Weights of a small masked image model.
Model: 64-pixel images, norm layernorm, activation gelu, patch size [4, 4], depths [4, 4], widths [96, 192].
Rows from block 4 of a small masked image model, named by matrix and row number. Rows with one number belong to one neuron. Each number is 128 + 32 x the weight over its row's rms, rounded and kept within 0 to 255. All counts start at 0. After the name is the row's rms in percent of the matrix's.
After each neuron's rows are labels from the 100 images, of 14976, where the neuron reaches its highest value: "responds to" is what is common among them. Only what is clearly more common there than usual is listed. The data: aerial photos of the United States (SatlasPretrain). In brackets: how many of the 100, against the usual share in percent.
# fc1: MLP up (model.blocks.4.mlp.fc1.weight, 768x192), inputs 0-63
# fc2: MLP down (model.blocks.4.mlp.fc2.weight, 192x768, transposed), outputs 0-63

fc1.312 094 [149 130 146 103 149 160 156 127 135 168 122 136 104  98 120 159 183 142 154 161 117 131 119 127 127 130 168 120 163 128 163 156  95 142  71 126 176 112  75 146 104 146 184  95  74 151 132 158  98 127  89 160  90  68 201 146  94 133  75 155 127 116 121  80]
fc2.312 084 [202 138 132 151 117 119 108 151 118 137  78  95  90 110 167 131  95  94 116  73 109 149 129 140 151 140 127  70  87 107  41 128 118  97 171 116 107  91 128 118 159  67  61 170 135 118 162 130 170 125 119  23 156 160  81 105 196 203 151 131 105 155 143 156]
responds to: building (90 vs 41.7)

fc1.33 101 [ 77  83 135 125 125 165  97 158 132  87 123 116 193 131 105  95 112 203 134  90 164 128 139  85  85 103 137 226 117  60 128 109  93 113 185  99 165 142 214  92 151 149 110  53 107  95 119 139  89  63 105 128 173 122 134 144 190 166 152 122 122 165 168 147]
fc2.33 112 [147 108 188  74 126 162  76 124 100 110 154 114 170 144  85  91 131 141  84 192 140  82 120 148 105 130  98 188 170 104  93 103 160  82  81 154 179 143 187 171  98 137  61 166 126 173 152 148 122  78 173 139 110  76 142 148 102  78 143 120 182  89 126 112]
responds to: building (75 vs 41.7)

fc1.734 097 [137 127 162 133 142 147  83 116 165  80 108 110 123 177 171 144 108 190 128 158 155 130 178 166 118 132 120 122 182 128  90 141  78 151 113 132  67 188 108 107 135 124 170 143 137 119 175 144 120 177 127  62  87 141 120 183  96 117 113  89 126 102 122  89]
fc2.734 063 [165  99 148 168 124 173 154 136 128 137 135 117 172  64 141 153  90  65 135 103  72 109 156 125 146  97 159 132 121  92 145  84 102 123 107 117 182  83 119 136 153 116  86 137 103 127 102 188 114  78 123 181 138 114 153 164 120 121 150 157  80 144  84 156]
responds to: crop field (44 vs 8.9)

fc1.505 108 [134 138 126 155 139  99 161 109  79  80 105  82 162 150  80  87 187 169  77 119  86 139 126 123  90 129 110 210 202 141  58 146 152  93 100 137 147 151  85 110 121 132 155 146 114 180 167 166  98 118  89  82 156 188 140 142 127 165 116  95 106 101 133 122]
fc2.505 073 [101 117 167 132 123 136 150 108 161 155 105 187  97  91 182 127 132 139 149 149 154 126 142 127 150  86  94  56 103 101 152  88  82 135 119 121 145 106 132 190 144 152 104  67 107 134  68 110 154 150 133 162 128  95 117  97 157  60 130 166 132 202 140 152]
responds to: crop field (28 vs 8.9)

fc1.363 099 [109  91 167 125 115 137 160 111 227 145  93 155 166  96 190 142 148 174 140  97 171 137 158  97 181 127 101 178 116 100 128 176 163 119 124  39 126 136  82 140 139  59 150  92  82 159 111 128 112  93 134 140 111 116  77 181 103  73  86 120 154 150 101 136]
fc2.363 128 [136 131 110 183  91 172  62 116 137 166 193 102 147 126 121 128  92  91 111 112 115 174  99 116 140 177 125 102 140 161 166 137  60 147 122 138 114 118 175 135  76 159 108 165 207 141  80 164  80 135 183 119  45 139 124 150 170 147 140 112 105 110 104 163]
responds to: building (80 vs 41.7)

fc1.282 098 [124 165 110 147 146 159 118  66 113  69 141 101 155 158 123 186 119  79 169 157  61 135 128  79  57 144  96 109  91  64 148  86 151 130  92 175  67 155 103 122 155 129 149  79 124  98 131 164 145 107 112 168 129  91 131 158  96 157 117 121 181 150 147 124]
fc2.282 070 [177 105 101 111  91 123 155 166 150 109 131 150 144 139  85 119  52 202 138 150 119 149 112 153 141 131 108 160 144 126 140  90 190 130 119  85  79  94 105 167  84 172 141  92 122 122 154  96 111 134  98 140 105  84 133 118 173  98 159 146 129  58 129  83]
responds to: building (73 vs 41.7)

fc1.271 121 [117  47 120 128  99 150 176 123 123 149 203 175 120 136 131 148 131 141 106 123 120 127 131 115 102 186 131 145 150 168 110 131  84 113 164 122 172 130 137 127 110 161 226 125  97 141 119 128  75 128 139 154 171 126 139 130 118 160 134 104  54 148 103  95]
fc2.271 061 [135 187 102  93 114 118  35  93 150 170 134 101 115 103 142 108 121 135 157  92 150  75 102 127 152  75 135 112  85 155 144 116 170 126  71 123  87 191 156 105 144 104 112 149 145 140 121 151 169 120  91 138  82 152  93  81 136 104 117 164 135 137 183 119]
responds to: building (69 vs 41.7)

fc1.391 098 [196 137 158  84  93 110 136 101 107 167 125 145 143 111 135  92 126 175 150 152 148 149 207 138 123  66  67  95 123 173 115 145 168 110 142 149 143 141 114 105 170  37 129  92 108 135 151 114 139 159  96 103  95  94  84 144 147 137 133  87 117 163 105 154]
fc2.391 111 [ 98  75  87 161 152 135 134 128 153 139 147 174 147 101 128 177 124  88  83 176 135  91 151 123 119 172 183 132  71  93 164 128 112 143 111 135 114 156 147 133 163 188 140 124 210 133 101 126 189 112 135  97 114 101 151 166 105 102 171  88 103 181 108  46]
responds to: building (83 vs 41.7)

fc1.506 108 [134  85 177  69 149  85 141 128 111  91 100 100 144 127 157 162 170 163 143 114 114 133 147 185 144 160 119 186 171  97 147 183 117 131 144 105 124 166 136 117 157 128 218 137 144 140 118 129 127 148 111  93  93 154 165 134 158 140 157 131 123 194 106 147]
fc2.506 070 [136 169 127 152 132 115 153 181 169 134 176 131 122  52 144 130  46 126 126 137 189  89 174 116 134 124 142  94 107 178 153 111 142 108 119 113 122  93 154  98 115  91  63 118 125 100 139 114  98 140 147 161 139  75  97 138 117  98 142  90  84  96 131 107]
responds to: building (86 vs 41.7)

fc1.731 101 [ 86 113  82  84 178  82 109  94  76 106 165 123 146 151 182 196 226 147 198 140 146 155 142 140 156 154 106 108 124 153 168 147 134 138 141 112  72 136 119 144 135 104 112 104  79 123 183  91 172 140 131  82 123 114 145  75  78 155 100 118 140 108 122 102]
fc2.731 064 [159 141 189 142 102 121 118 152 143 136 108 124 113 129  81  94 101 113  92 126  84 118 130  98  99 125 178 113 121 115 118 143 118  57  54 142 148  96 139 133 118 114 139 140 139 126 100 129 127 148 121 109 124 122 143 175 138 125 138  71 119 159 177 149]
responds to: crop field (38 vs 8.9)

fc1.43 088 [130 117 115 147 176  89 127 156 166 120 132 138 109 142 140 135 165 109  52 157 106 124 180 158 171  90 139 158  57 127 130 121 192 136 125 134 140 122 160 188 150 148  90 130 146 107  98 137  74 147 111 138 134 122 146  60 156 113 140 108 108 111 139  42]
fc2.43 096 [ 75 181 124 136 161 139 123 106 122  96 142 142 108 126 103 136  49 158  79 144 114 189  53  73 138 133  91  95 141 158 150 167 124 111 108 149  95 133 115  96 119 194 150  94 120  86 148  79 156 127 159 136 158  95 140 191 158 100 128 165 162 111 119 171]
responds to: crop field (38 vs 8.9)