Weights of a small masked image model: normuon at rate 0.0033.
Rows from block 5 of a small masked image model, named by matrix and row number. Rows with one number belong to one neuron. Each number is 128 + 24 x the weight over its row's rms, rounded and kept within 0 to 255. All counts start at 0.
After each neuron's rows are labels from the 100 images, of 14976, where the neuron reaches its highest value: "colour at peak" is the nearest of a few named colours to the mean colour under the peak. Only what is clearly more common there than usual is listed. The data: aerial photos of the United States (SatlasPretrain). In brackets: how many of the 100.
# fc1: MLP up (model.blocks.5.mlp.fc1.weight, 768x192), inputs 96-191
# fc2: MLP down (model.blocks.5.mlp.fc2.weight, 192x768, transposed), outputs 96-191

fc1.439 [109 162 147  96 145 152 140 138 122 146 126 152 156 121 128 146 161 124 152 111 174 126 140  89 114 158  74 149 126  83 104 120 145 136 160  92 130 150 106 216 123 128 118 106  93  97 105 190 133 124 165 119 109 135 110  97 157 125 165 139 131 110 123 128 124 119 121 133 104 127  95  49 129 156 134 132 141  56 112 109 152 120 137  99 120 146 143 132 120 130  88 101 131 111 108 123]
fc2.439 [141 151  95 108 126  98 118 150 133  93 123 121 148  97 122  86 107 130 114 136 141 125  81 127  85 156 156 159 136 167 144 111 133 117  90 180 151 126 126 152 109 127 126 119 191 123 138 145  96 149 180 133 129 121 115 142 136 124  98  83 148 136 162 113 135 123 120  90 170 151  89 122 118 115 136 156 112 115 147 151 134 127 116 148 150 163 113 137 148 114 136 111 149  86 117 123]
colour at peak: black (26)

fc1.292 [ 98 128  99 118 124 135 121 129 157  93  99 152 120 132 131 125 145 124 159 110 119 124 129  94 105 130 118 138 142 116  98 169 112  90 124 119 152 152 161 135 133 136 102 145 128 145 123 156 137 151  65 118 123  79 107 124 109 122 159 142 153  97 128  95 102 128 107 119 122 118 101 128  88 124 101 165 155 118 144 109 136 128 143 134 119 128  80 172 170 158 146 109 132 111 138 102]
fc2.292 [136 130 146 107 104 144 107 154 100 130 190 122 133 147 125 127 110 138 134 112 119 159 152 114 101 141  96 183 154 112  98 108 148 144 160 126 129 139  92 133 136 134 112 153 136  69 130 127 118 149 131 104  77 147 124 134 153 132 124 114 149 143  82 113 157 127  96 121 131 131 148 123 140 153 126 114 100 136 119 134 104 168  82 143 133 155 111 124 160 163 121 154 162 107 119 142]
colour at peak: white (45)

fc1.375 [ 86 111 158 157 112 156 119 124 113 110 105 145 118 101 153 132 130 103 124 106 169 124  93 133 118  84 119 131 113 137 114 186 197 129  74 108 123 139 152 155 132 157 108 112 118 157 145  91 144 132 130 152 160 133 116 154 117 138  99 118 138 104 110 107 134 129 158 144 161 146 156  99 158 138 128 153 115 109 140 147 109  88 118 126 115 156 125  99  84 122 124 144 142 115 107 138]
fc2.375 [159 135  79 139 178 140 139 135 125 118 131 130 150 109 133 171 103 125 107 146 130 120 163 125 156  98 115 150 129 139 160 115 131 130 114 145  95 150 125 103 101 147 165 128 126 143 152 160 152 111 136 104 147 112  97  91 167 112 151 140 128 131 124 135 115 126 138  93 115 174  86 109 112  73 127  76 134 142 124 162 114 129 137 114 164 172 144 112 132 151 114 112 157  91 128 145]
colour at peak: white (61)

fc1.363 [ 77 121 152  94 134  96 125 113 120 130 146 182 168 131 134 130 116 110 114 109 164 149 111 111 122 139 115  92 170  88 174 119 154 149 108 127 183 169 139 112 161 129 113 129 119  99 154 110 134 109 146 134 140 155 135 152 158 131 117 120 140 122 102 142 119  93 160 124 103 138 141  98 107 142  91 115 122 105 124 165 122 113 139  94 139 118 208 120 118 129 110 118 146 149 120 146]
fc2.363 [ 99 141 143 144 157 110 105 117 132 153 117  84 106 159 146 130 131 175 124 127  89 131 138  93 134 131 126 103 142 135 139 115 119 111 111 126  95 108 176 146  93  83 115 115  80 136 126 107 128 140 111 111 136 112 122 150  96 144 165 133 138 120 140 118 105 137 116 162 110  58 138 113 114 113  97 121 108 151 112 147 159 153 102 168 133 140 135 105 176 114 152 142 139 105 140  99]
colour at peak: black (37)

fc1.63 [109 117 138 134 128 100 104 141 127 122 188 120  91 124 121 144  82 125 125 159 131 123 149 138 139 172 117 110 151 112  99 169 131 106 129 125  94 165 113 136 144 153  75 121 129 187 141 134 138 138 124 141 111 117 129 135 118  66 159 124 150 115 149  92 143 131 123 146 110 119 125 130 100 113 119 117 134 124 129 125 142 156 128 127 144  69 171  89 155 129 153 168 106 153 138 118]
fc2.63 [144 128 119 105 108 119  96  80 178 149 129 163 159 117 164  99 147 142 136  90 153 115 155 123 120 110 118 101  98 141 132  78 139 135 153 126 133 126 151 151 147 170 139 148 116 103 177 149 130 141 118 132 111 134 144 169  86 170 121 120 143 138 160 124 129 108  93  92 119 178 168 155 136 120 158 119 116 149 139 101 148 131 108 106 100 108 104 163 114 147 117  97 123 113 107 175]
colour at peak: black (40)

fc1.32 [109 120 143  95 106 175 136 108 118 118  98 128 105 136 132 137  90  89 101 141 157 137 139 122 133  84 114 118  96 104 118  96 147 124 168 126 148 146 126 105 164 108 139 139 161 113 126 102 149 147 155 133 117 109 113 134 142 124 123 116  99 166 136 160 114  82  91 162 149 186  86 108 147  72 122  95 106 124 156 137 109 160 111 111 105 130 119 180 145 102 108 107 121 119 113 172]
fc2.32 [114 136  90 133 173  78  65 116 137 113 153 125 160 134 144 117 167 123 156 152 103 130 131  97 148 157 167 134 135 102 103 135  91 133 126 140 118 129 123 122 102 152 164 143 123 142 167 135 114 102 130 133 115 115  91 134  93  95 167 145 135 121 144 137 158 148 158 108  96 136 108 132 137 156 130 157 158 125 120  88 150 101 112 141 160 110 140  92 105 155 185 120 133 103 152  79]
colour at peak: black (49)

fc1.68 [126 117 121 124 106 145 142 136 119 136 110 121 185 146 151 182 128 119 151 103 144  90 169 147 141 130 155 122 130 107 145 111 138  83  98 117 165 138  83 135 118 170 141 150  72 121 132 114  77 146 166 138 136 141 116 128 132 104 155 122 142 177 134 166 115 156 103 123 117 106 141 126 105 115 114 153 166  81 138  75 102 127 142 124 110 113 117 132 104 101 154 149 124 124 143  91]
fc2.68 [130 143 124 142 147 118 101 129 117 152 147 159 154 130 117  99 135 126 143 140 119 173 112  74 119 148 132 145  95 154 154 109 122 141 145 149 141 109 180 133 129 126 141 127 177 140 140  86 166 154 116  95 116  95 109 155 121 157  84 162 129 115 101  80 147  95 138  76 129 136 129 137 113 162 158 147 117 139 178 128 163 118 141 120  96 169 147 148  83 160 130 107  90 124  84 142]
colour at peak: black (28)

fc1.541 [ 95 124 130 140 150  88  81 108 134 129 118 108 117  95 143 143 152 123 140 108 113 132 153 108 117 117 133 135 200 131 145 119 153 169 154 127 125 118 122 119 159 148 120 125  99 142 134 137 108  98 156 117  93 147  91  98 153 154 147 128 134 120 157 146 127 112 114 127 153 115  83 141 147 140 117 130 132 104 135 118 121 126 157 129 125 122 151 136  87 128 110 154 106 106 194 114]
fc2.541 [136 101 149  85 113 133 145  88 113 103 158 126 141 141 139 142 144 139 146 146 151  95 127 114 101 112 137 141 107 141 152 121 106 151 174 131 109 105  67  98 136 161 112 135  93  88 123 131 143 112 145 119 183 122 129  95 129 155 140 127 105 108 161 146 129 148 119  73 148 141 113 127 145  86 104 167 113 133 168 118 115 109 160 145 130 139 162 100 123 112 146 188 134 148 125 114]
colour at peak: black (79)

fc1.533 [100 108 144 123 117 149 144 133 163 143 143 112 134 122  85 151 120 108 154 175 141 109 110  90 152 124 164 135 155 149 138 105 150  91 116 106 116 116  93 121 148 100 127 148 101 129 143 131 101 112 126 121 174  98 127 128  88 109 141 101 178 152 126  95 105 150 112 148  90 117 120 132 117 131 134 139 113 113 177 135 100 117 120  94 167 162 141  97 124 134 157 160 157 136 133 134]
fc2.533 [102 101 172 136 123 142 134 139 142 112  77 147 113 155 152  79 149 149 143  99 121 150 129 115 128 160  96 126 140  96 109 116 144 150  81 123 119 172 120 118 171 157  93 138 119 139 151 158 138 163 109 107 121 161 159 128  89 135 113 107 131 146 160  90 155 141 153 103 144 169 126 112 109 139 104 147 123 173  94 153 114 118 163 187 105 121 107 150 183 153 106  91 117 129 104 130]
colour at peak: white (74)

fc1.278 [143 148 134 116 114 131 129 123 160 163 148 145  92 129 120 164 133 138 101 153 126 119  93  83 129 135 106 138 139 186 164 131 129 143 158 108 133 152 124 163 112 158 125 110 111 114 125 122 147 138 136 160 142 110 129  98 108 141 153  83 134 131  98 126 125  44 123 136 167 100 162 142 130 103 128 129  99 140 151 110 114 136 137 102 121  97 161 104 145 144 199 122 103 128 127 148]
fc2.278 [126 115 180 111 153 148 163 121  79 100 107 106 157 167 121 107 152 129 128 102 170 124 142 126 135 155 113 119 194 119  82 144 151 147 131 152 128 163  96  84 126 128 157 116 168 143 115 164  83  86 122 102 122 118 147 143  82 120 157 148 139 124 121 141 103 127 104 143  91 130 110 151  91 123 113 111 114 150  80 136 123 119 141 150 125 125 132 140 137 130 105 123 105 122 138 103]
colour at peak: black (27)

fc1.15 [111 114 144 168 126 109  94  97 164 117 131 114 101 107 123 144 105 120 112  95 148 138  98  85 167 110 134 141 112 148  72 115 122 157 130 125  93 134 124 136 163 157 137 125 124 139 152 149  90 156 141 126 148 115 105 138 157 131 105 117 152  99 106  73 127  89 116  57 142  92 152 160 146 117 163 160 113 110 122 136 122 111 151 107 144 172 122  66 182 105 157 147 119 107 105 123]
fc2.15 [130 109 146 143 136 165 129 166 128 122 149 169  95 173 163 123 128  77 128  93 150 148 107  99 112  96 122 203 160 105  82 117 106 110  96 191 137 134 114 124 134 142  90 104 126 135 157 124 160  95 126 118 135 135 109 133 106 153 112 163 172 173 139 116 111 125 101 130  86 110 103 100 138 114 127 160 145 164 117 119  71 132 124 140 143 119 159 132 149 148 112 117 132 144 123 131]
colour at peak: white (52)

fc1.463 [115  92 126 154 139 111 132 117 158 139 188 105 120 144 111 165  99  65 136 153 149 123 141 114 156 107 165 154 144 148 112 120 117 135 140 114  96 129 125 118 121 118 142 122 112 160 115 105 117  86 136 120 170 129 147  98 106  76 129 112 156 172 127  77 127 154 129 144 130 106 120 167 121 149 144 170 145 136 136 120  98  80 145  87 135 171 141 101 115 101 147 143 122 129  94  88]
fc2.463 [156 121  96 113 116 157 107 146 150  81  81 178 115 125 176 130 123 150 123 107 142 133 191 143  94 100 118 108 144 118 110  99 159 154  91 144 115 155 114 100 171 132 102 128 124 113 142 154 115 143 120 137 156 128 111 159  78 138 124 136 102 146 114 124 166 131 160  94 113 134 157 123 119  96 142 143 120 154 128 128 143 146 126 125 106 142  99 162 161 127 104 103 126 132 119 153]
colour at peak: white (73)

fc1.692 [128 132  95 154 134 103 157 141 142 147 109 113 121 128  99 126 136 136 111 146 121 104 106 150 141 152 144 130 137 147 169 107  72 109 116 102 122 153 129 150 154 151 142 167  78 143 124 124 140 132 163 152 118  99  60 116 128 100  99 137 158 108 159 156  64 113 137 152 132 104 109 117  98  93 110 109 115 136 129 115 122  98 152 107 159 165 114 164 103 180 138 150 168 132 137 102]
fc2.692 [145 107 132 135  86 149 123 136 139 116 143  84 103 106 131 102 119 123 146 118 174 120 163 163 114 151 103 138 153 110 115 110 129 157 141 102 137 165 132 174 114 109 143 102 119 111 112 145 130 153 105 111 150 138 129 111 134 158 152  61 136 131  95  94 162 146 129  98 169 110 186 159 147 106 154 138 109 148 139 103 162 136 141 105 129 193  98 103 117  94  96 175 108 119  91 139]
colour at peak: white (26)

fc1.568 [111  97 152 153 132 162 117  89 140 124 129  96 108 118 123  99 130 143 126 111 154 146 135 138 140 152 144 160 120 120  88 114 145 102 118 124 120 156  90 135 145  88  90 103 149 139 121 119 103 116 157 147 160 120 125  98 138 133 110 123 135 134 151  88 142  75 145 129 110 119 113 103  95 104  96 159 144 119 135 119 123 120 152 147 174 161 149 169 122 125 116 105 110 115 147 164]
fc2.568 [147 111 128 114  93 111  99 162 162 114  74 147 124 157 131 115 135 137 153  89 206 143 116  92 155  66 142 130 150 112 119 138 121 122 119 175 170 100 144 182 110 127 126 104 159 135 133  99 123 156 129 129 118 128 106 139  84 152 140 148 135 128 102 105 145 129 134 106  75 106 154 107 110  92 145 113  95 145 166 133 113 130 116 128 113 145 165 138 153 120 121 120 143 124 152 108]
colour at peak: white (25)

fc1.639 [ 95 134 155 138 114 155  93 124 143 154 145 122 163  86 154 123 113 115 133 120 173 119  89 161 135 122 124 129 160 155  73 141  83  83 112 179 116 108 117  95 129 116 134 112 133 180 159 159 162 110 117 131 104 135 138 113 150  89 107 156 115 135 128 146 116 118 177 123 116 170 112 146 101 116 134 134 106 133 147 123  69 125 109 152 146  99 150 102 157 129 128 143 122 121 142 160]
fc2.639 [130  67 154 140  84 144 117 114 166 104 164 141 125 143 138 149 104 118 133 124 133 121 124  98 117 132 126 129 133 141 136 136 136  95 141 121 155 139 140 114 149 136  97 114 110 133 158 128 152 151 135  98 110 168 120 136  82 108 136 142 148  68 112 142  88 106  99 111 130 110 112 116  94 142 139 154 176 104 157 153  82 150 121  99 113 144 157 111 125 131 145  97 110 158 138  94]
colour at peak: white (26)