A small masked image model, trained from scratch.
Model: 2.34M parameters, 64-pixel images, norm layernorm, activation gelu, patch size [4, 4], depths [4, 4], widths [96, 192].
Training: normuon at rate 0.0033, 15600 steps, batches of 64.
Data: trained on aerial photos of the United States (SatlasPretrain), 101725 training examples, 9.8 epochs.
Rows from block 2 of a small masked image model, named by matrix and row number. Rows with one number belong to one neuron. Each number is 128 + 32 x the weight over its row's rms, rounded and kept within 0 to 255. All counts start at 0. Numbers have three digits each. After the name is the row's rms in percent of the matrix's.
After each neuron's rows are labels from the 100 images, of 14976, where the neuron reaches its highest value: "peak on" is the class under the peak. Only what is clearly more common there than usual is listed. The data: aerial photos of the United States (SatlasPretrain). In brackets: how many of the 100, against the usual share in percent.
# fc1: MLP up (model.blocks.2.mlp.fc1.weight, 384x96), inputs 0-95
# fc2: MLP down (model.blocks.2.mlp.fc2.weight, 96x384, transposed), outputs 0-95

fc1.359 084:059129164098195152134140101124102114163130123122112122132092156197080129109153128170105096104162072184098160122155176116139098137183122149130082116104136098112047108125119124138132168114090154164084077109126100125096096125154144119158042159131088161112111115169129134135119136194198161166
fc2.359 091:144138170120165184101132140134113144060187121165159144139190140074073165114065122126142133151084102094095121065129179165165091156065162164167142162071123160100141135126152114114133105123147047138173135154147158111104082131121146134112145070110110092120132107088175140138166127155132155075
peak on: building (42 vs 4.4)

fc1.256 108:165122146113079133154206122155110141129130146163064146148079126147177078108141078176114136148077166145188177096114097143161129165085048109120117120130086116142121168174082144115118202152087074085079184097090169137155138130115111135118136139115128096124136092107107099169131082091129138128
fc2.256 120:088148135107130110136121107109070107164110087127106094073130156138109111137115102148104164150144123100163115147089137151159148058127152177144112134134162161157128152144098102170106105061153105101163123127153143186123111103075096141153132201121165106216086153082158174112110180081078206142
peak on: building (36 vs 4.4)

fc1.157 083:107079147107085147150175079074185140169129116141130145160156133164123103096137145091155139059168189151142132152149126110151144103107143175118114133159140100110010127122098136093142180090100137115116100080090189154147141119162162115146096202089069156118150130092103172097147132132112140132
fc2.157 068:077094113130145121145120187159090200077134134161150130136143136112122157160124169178176085148076159070079145111066134142175070150122139092114134105116102105118088179134077143130100128175189068089099132106137082095155104140126187157091130137149159085073157142145148171102147145119154111125
peak on: crop field (29 vs 7.2)

fc1.311 096:145109133154075131140168114159143103124081151107140066166114155087096080137135129153173129139103079191104169210099166137110120095144157114123143063126167110153136140134097119111153172165161181122139115153167140214101108103110125185114106085110134117025117145109104174164118122119091137114
fc2.311 132:130166139090089095126132119112147068115148126072136129156097130105154134108140177167131150140115082137151104215150134139122143101110207070095082096143125161147135135163112030145126115185141149135085151097197119173135095179127124162146069098129086123046140108104132125138132124163117117164
peak on: crop field (25 vs 7.2)

fc1.136 093:044148185097099130101100113139086138165119128162134144130135186140124147105110152137111111132184127172129119193093153108070121124164160099102141096103098125037092186109131147061099138118096153145092168129198163160088130110142121112118158155094104129162161137137102179141144137169141191080
fc2.136 058:135111162072132138153049191111102122078121178197107137098129166064048162077083161140143137142086090084150111086121092136193148115092125164151175106115097176134100164121101116143150170142136135136174095110122099128185124124089158117129174175156141111093118125138134170134121135117146168102
peak on: building (27 vs 4.4)

fc1.364 072:125114096088142177135201151151127147159094085122059098074140167070156164107138132203126114128132137126098108142131134139195128114116138083122128136094096125163153100127122121231184154163063137146108121101083099138113109123108096091116168130146114062149122116153162085095142144163155167178
fc2.364 077:090113199156145120146133123138101102107130146161154141164098135137175159137090122073104103135125138125212087148149100130098127112071093149093166131147118137170122128104130204157099092146138141074188114209162183125139102083120168089140096111108134145147114152109087136125147116035073130085
peak on: building (26 vs 4.4)

fc1.326 105:128118076156132181128154093127108095140133120125063165142178112099114126147111132100150123077190205128131070074051132149136086163092174100127156180127147132123097163108125111044126137118112096139100152143196142153119131135127177160168088161103159092180117138077068117151114136142145111138
fc2.326 076:155119168154078109139117122119167192132090132089194164125133130163120153122154146167124102156062040165100133155136124108162177106068103107129112083160108058154140112177119117141142167111142144143090108097083144112127111128170121136108157108158079163134103107166222130053114103119103131134
peak on: crop field (27 vs 7.2)

fc1.147 092:110085148065137123112069112135144069123158141148119105155089148207152085064087140118145125141101171089147164098173140119168101064109161113138147153166161148113146136156115137073116061088132087130188167129151116203137091158161092150154144123168080137156138117126126103077116138181099144132
fc2.147 077:191108114082097122132115143110125153086097123142119185109176098117094151117155143083145129112133102158151166139125120083115052135195170144088163175140154080168119121086115147190138187095116116077171166146119156097163171144083088102100122112084124091104054159146106146178169129099131118090
peak on: building (41 vs 4.4)

fc1.106 095:149153163137118172107119122136130158152213091149153104144126128121110128108121127139119132110109057154138111130108151147154119146054143148080115111126139121068003072094152150134124157170075173130160137134140111155112136129174043159190148147110089126121096165138090127164127150110182163119
fc2.106 120:167121112132108108138206105184074158146112152107125092165142152121152187114108146092185110150173178100081123105249113106146140151120139147123144135140148126162131132143075109110114065057097132163110109123077115112127154088052122154113136100132155102124123137141128139179182096114094119095
peak on: crop field (38 vs 7.2)

fc1.25 115:169104146128149066116089109154128153145144181118170102097139186131121104098114122132107071158095113152153123098079179147087132113119132182147094146088120161143077100150141144144089148148129145140130134095049193151133158169146082088115118081099073120113176076147179221101150157150107144122
fc2.25 082:107102122145145117161114132137114111106071134080076121134087120086128163113162083151141134065151171085143102107137099112140145189135117091151155179149160154134172122122078120096130115080150081146125186142155155150183089134110160169126111119203194184147073103111051082128135173134151156101
peak on: crop field (32 vs 7.2)

fc1.330 104:167092132117147125072132134120167144118095107139120097091093147134144132127120141127065143110109113101103165111145107089109176133112153137136152153083152120077150252150160148099126055098196143190102146144145055132108143148124113110141151145178176066139124132103135041135134129145141123175
fc2.330 113:187201149108115127164161084118091132102138172174143083169152086165145118146165133111155108177145140119159111102061130160133097146095152117174107141131137081144114133152082076166129158093034123064122142069132131132075154138137103108092091217111158120122159118127170113140111091109138142139
peak on: building (29 vs 4.4)

fc1.201 100:212161141104124106131145110121096139101102126140142174182113140083152080186141182151165109131123077084115187157152099115127205087109161129106142084129134110136106133073118166139106114141110217146089115165181127122127158134174066124113105094133104104122172127114129098155110073116071081151
fc2.201 105:126093149165115126097127128138195110144134202144116137105120135177081143141098063075105216102101152088109095159062173105038077137125147074142128160116137146118111144205134102141119137110133100126166151107090136137145121121124202158158090132118146111092108115094113152152156184126160128148
peak on: crop field (49 vs 7.2)

fc1.361 112:130148132137126084125109108145138094097073131118105070208112181102138139088079126121167105164164122198133105237158150149140132129065130106135162146079133160169092140097108164130169118156131108142136147134111151107145146062132088109101101148078127111127148084081132126115166200167144110086
fc2.361 135:141148072147125095127149150144184069111122121122111137130049190123129102162137154124088102098153081189172121111135072161122140085174161068166124076125146151147130140177114157166131132112106137168182105133167098140088102166119084077093115161124113127126112115126132042172148179131183101130
peak on: crop field (27 vs 7.2)

fc1.368 103:044100112110118110153182169109189174140148166141101186074112152132153145119146082122087104139096152153105206197139141132118156087133082148187117116145104145090075178106098072136148090153102149056128153111142140157179127157153101130130147104174153131098084120134122112084109160118149123117
fc2.368 090:110099149145109135147120151154096075100113106133177147068129235157123120147181125138149099178141059169066155119167172122169125145128064103134103118095110058121141121115158131146103132138108107105142145052127078160142121115123136123110156188107180108124076138113131178065173127134132123157
peak on: building (38 vs 4.4)

fc1.11 097:137131138160088177167135155154181111080148121113131139139152117138055142082127112146167144042097157143134147031168143121177164114090101088112160196147134143108120189124109134146048126104084100123098095113156103140115140138136160108182103172172118094129142136129126124152123087089074134173
fc2.11 082:111115124125158098110139114111134148151109125187094163126111111112136130135151126110043066193155129128132101153125131131113120108101152168175060058144174123150196062188081096156103158127145149106157141121151126099152154113068077136103147102106097191142142147116172128135119139199170074096
peak on: building (25 vs 4.4)

fc1.383 083:132103101136154099142123158105158175159150148129145121161171094157122120075144090143160104109161107171165165142103208135119163034171117041179069110183114098081155177121143099088111070088122119066143138122156131093127098109148137169160176124116085118142122141120146103133099116111107158145
fc2.383 073:124142142102112073106120171131093188069116091165126153092114150089103156170110137089060174211118081122101175090072162176163151154105130120113139082081097150094133164064168132154145128126149136136171091130116142147145130121161123105108155170101097115107101102183111199121173148152143092129
peak on: building (34 vs 4.4)

fc1.34 106:116140120147135129150150139157129118133178136161088167120048121159131110152152088075180107102065096090185185135102083127086182122147117104108177102145129137093187137097127216165108122134088134148085107129123092124115122154184159156142103119077132132144118084086120127154139157114054190147
fc2.34 111:113142144132096118136138134138132168125123078119098092146176139119115078098107209169149125125117126136081175095164107146169178150109144198100174188118106145117121137130116141089058158109123149169117149150166145159174145113115059058087142106132078115170097138146136141045134051159121127127
peak on: crop field (33 vs 7.2)

fc1.288 098:092130109131146146207185148119168144140142132122105143133140134157117150102145141153147097122160124167073173061095122120117097186145182083091125147104159105111016180162099133084165144090098154094120075102193152124124096104144108163158127098151121166101104070114150134125132142182118106088
fc2.288 068:166126160093145127129057154138088102077152139156139137103173092148091129129133130192109110089097097143147135105132125112176099098094058185141056084124115169113057172108114171166122125175170119150133168142066135142168098165148177136106136148133105087152133153130156143145141178119046107112
peak on: building (34 vs 4.4)

fc1.167 096:144115136117081134148073090111130138165126183139113121128157062126127128118134197112165186080142179166115119131146082130125206115123153167100132130142070128152088072126097061145146110164119067127111150128131173145126143105108130170081111157147080131199122127115087141183130103160104054169
fc2.167 087:104121174113136133079039142084125174114092061162112158121123153084130128120137122169072096155139142129145112135112143134120094199152131094173163080147088141080082146153132193090121084080128175148114075111102152162131105145168135175171132067118159156093150127128171154150148151099117184147
peak on: crop field (25 vs 7.2)

fc1.178 111:092097118162101116146132092129056117073121159204104168137131131142149127126102122124157139104174123124114131093105078118105137141133104159121142124133109182107137103149102137181039157208071122128132152095194149169142143096144071127132115162104174088170117182135091109157116079067172130166
fc2.178 117:126176134104135157121147110098101167170106113146057125132103106120121132152061122098121184139087179088179136139129120144188171122123208139138126090126154143146142119117143109123096126042130083111153127152155137148114113127148153101154116141100137111086186103090173091107124223156033126132
peak on: crop field (34 vs 7.2)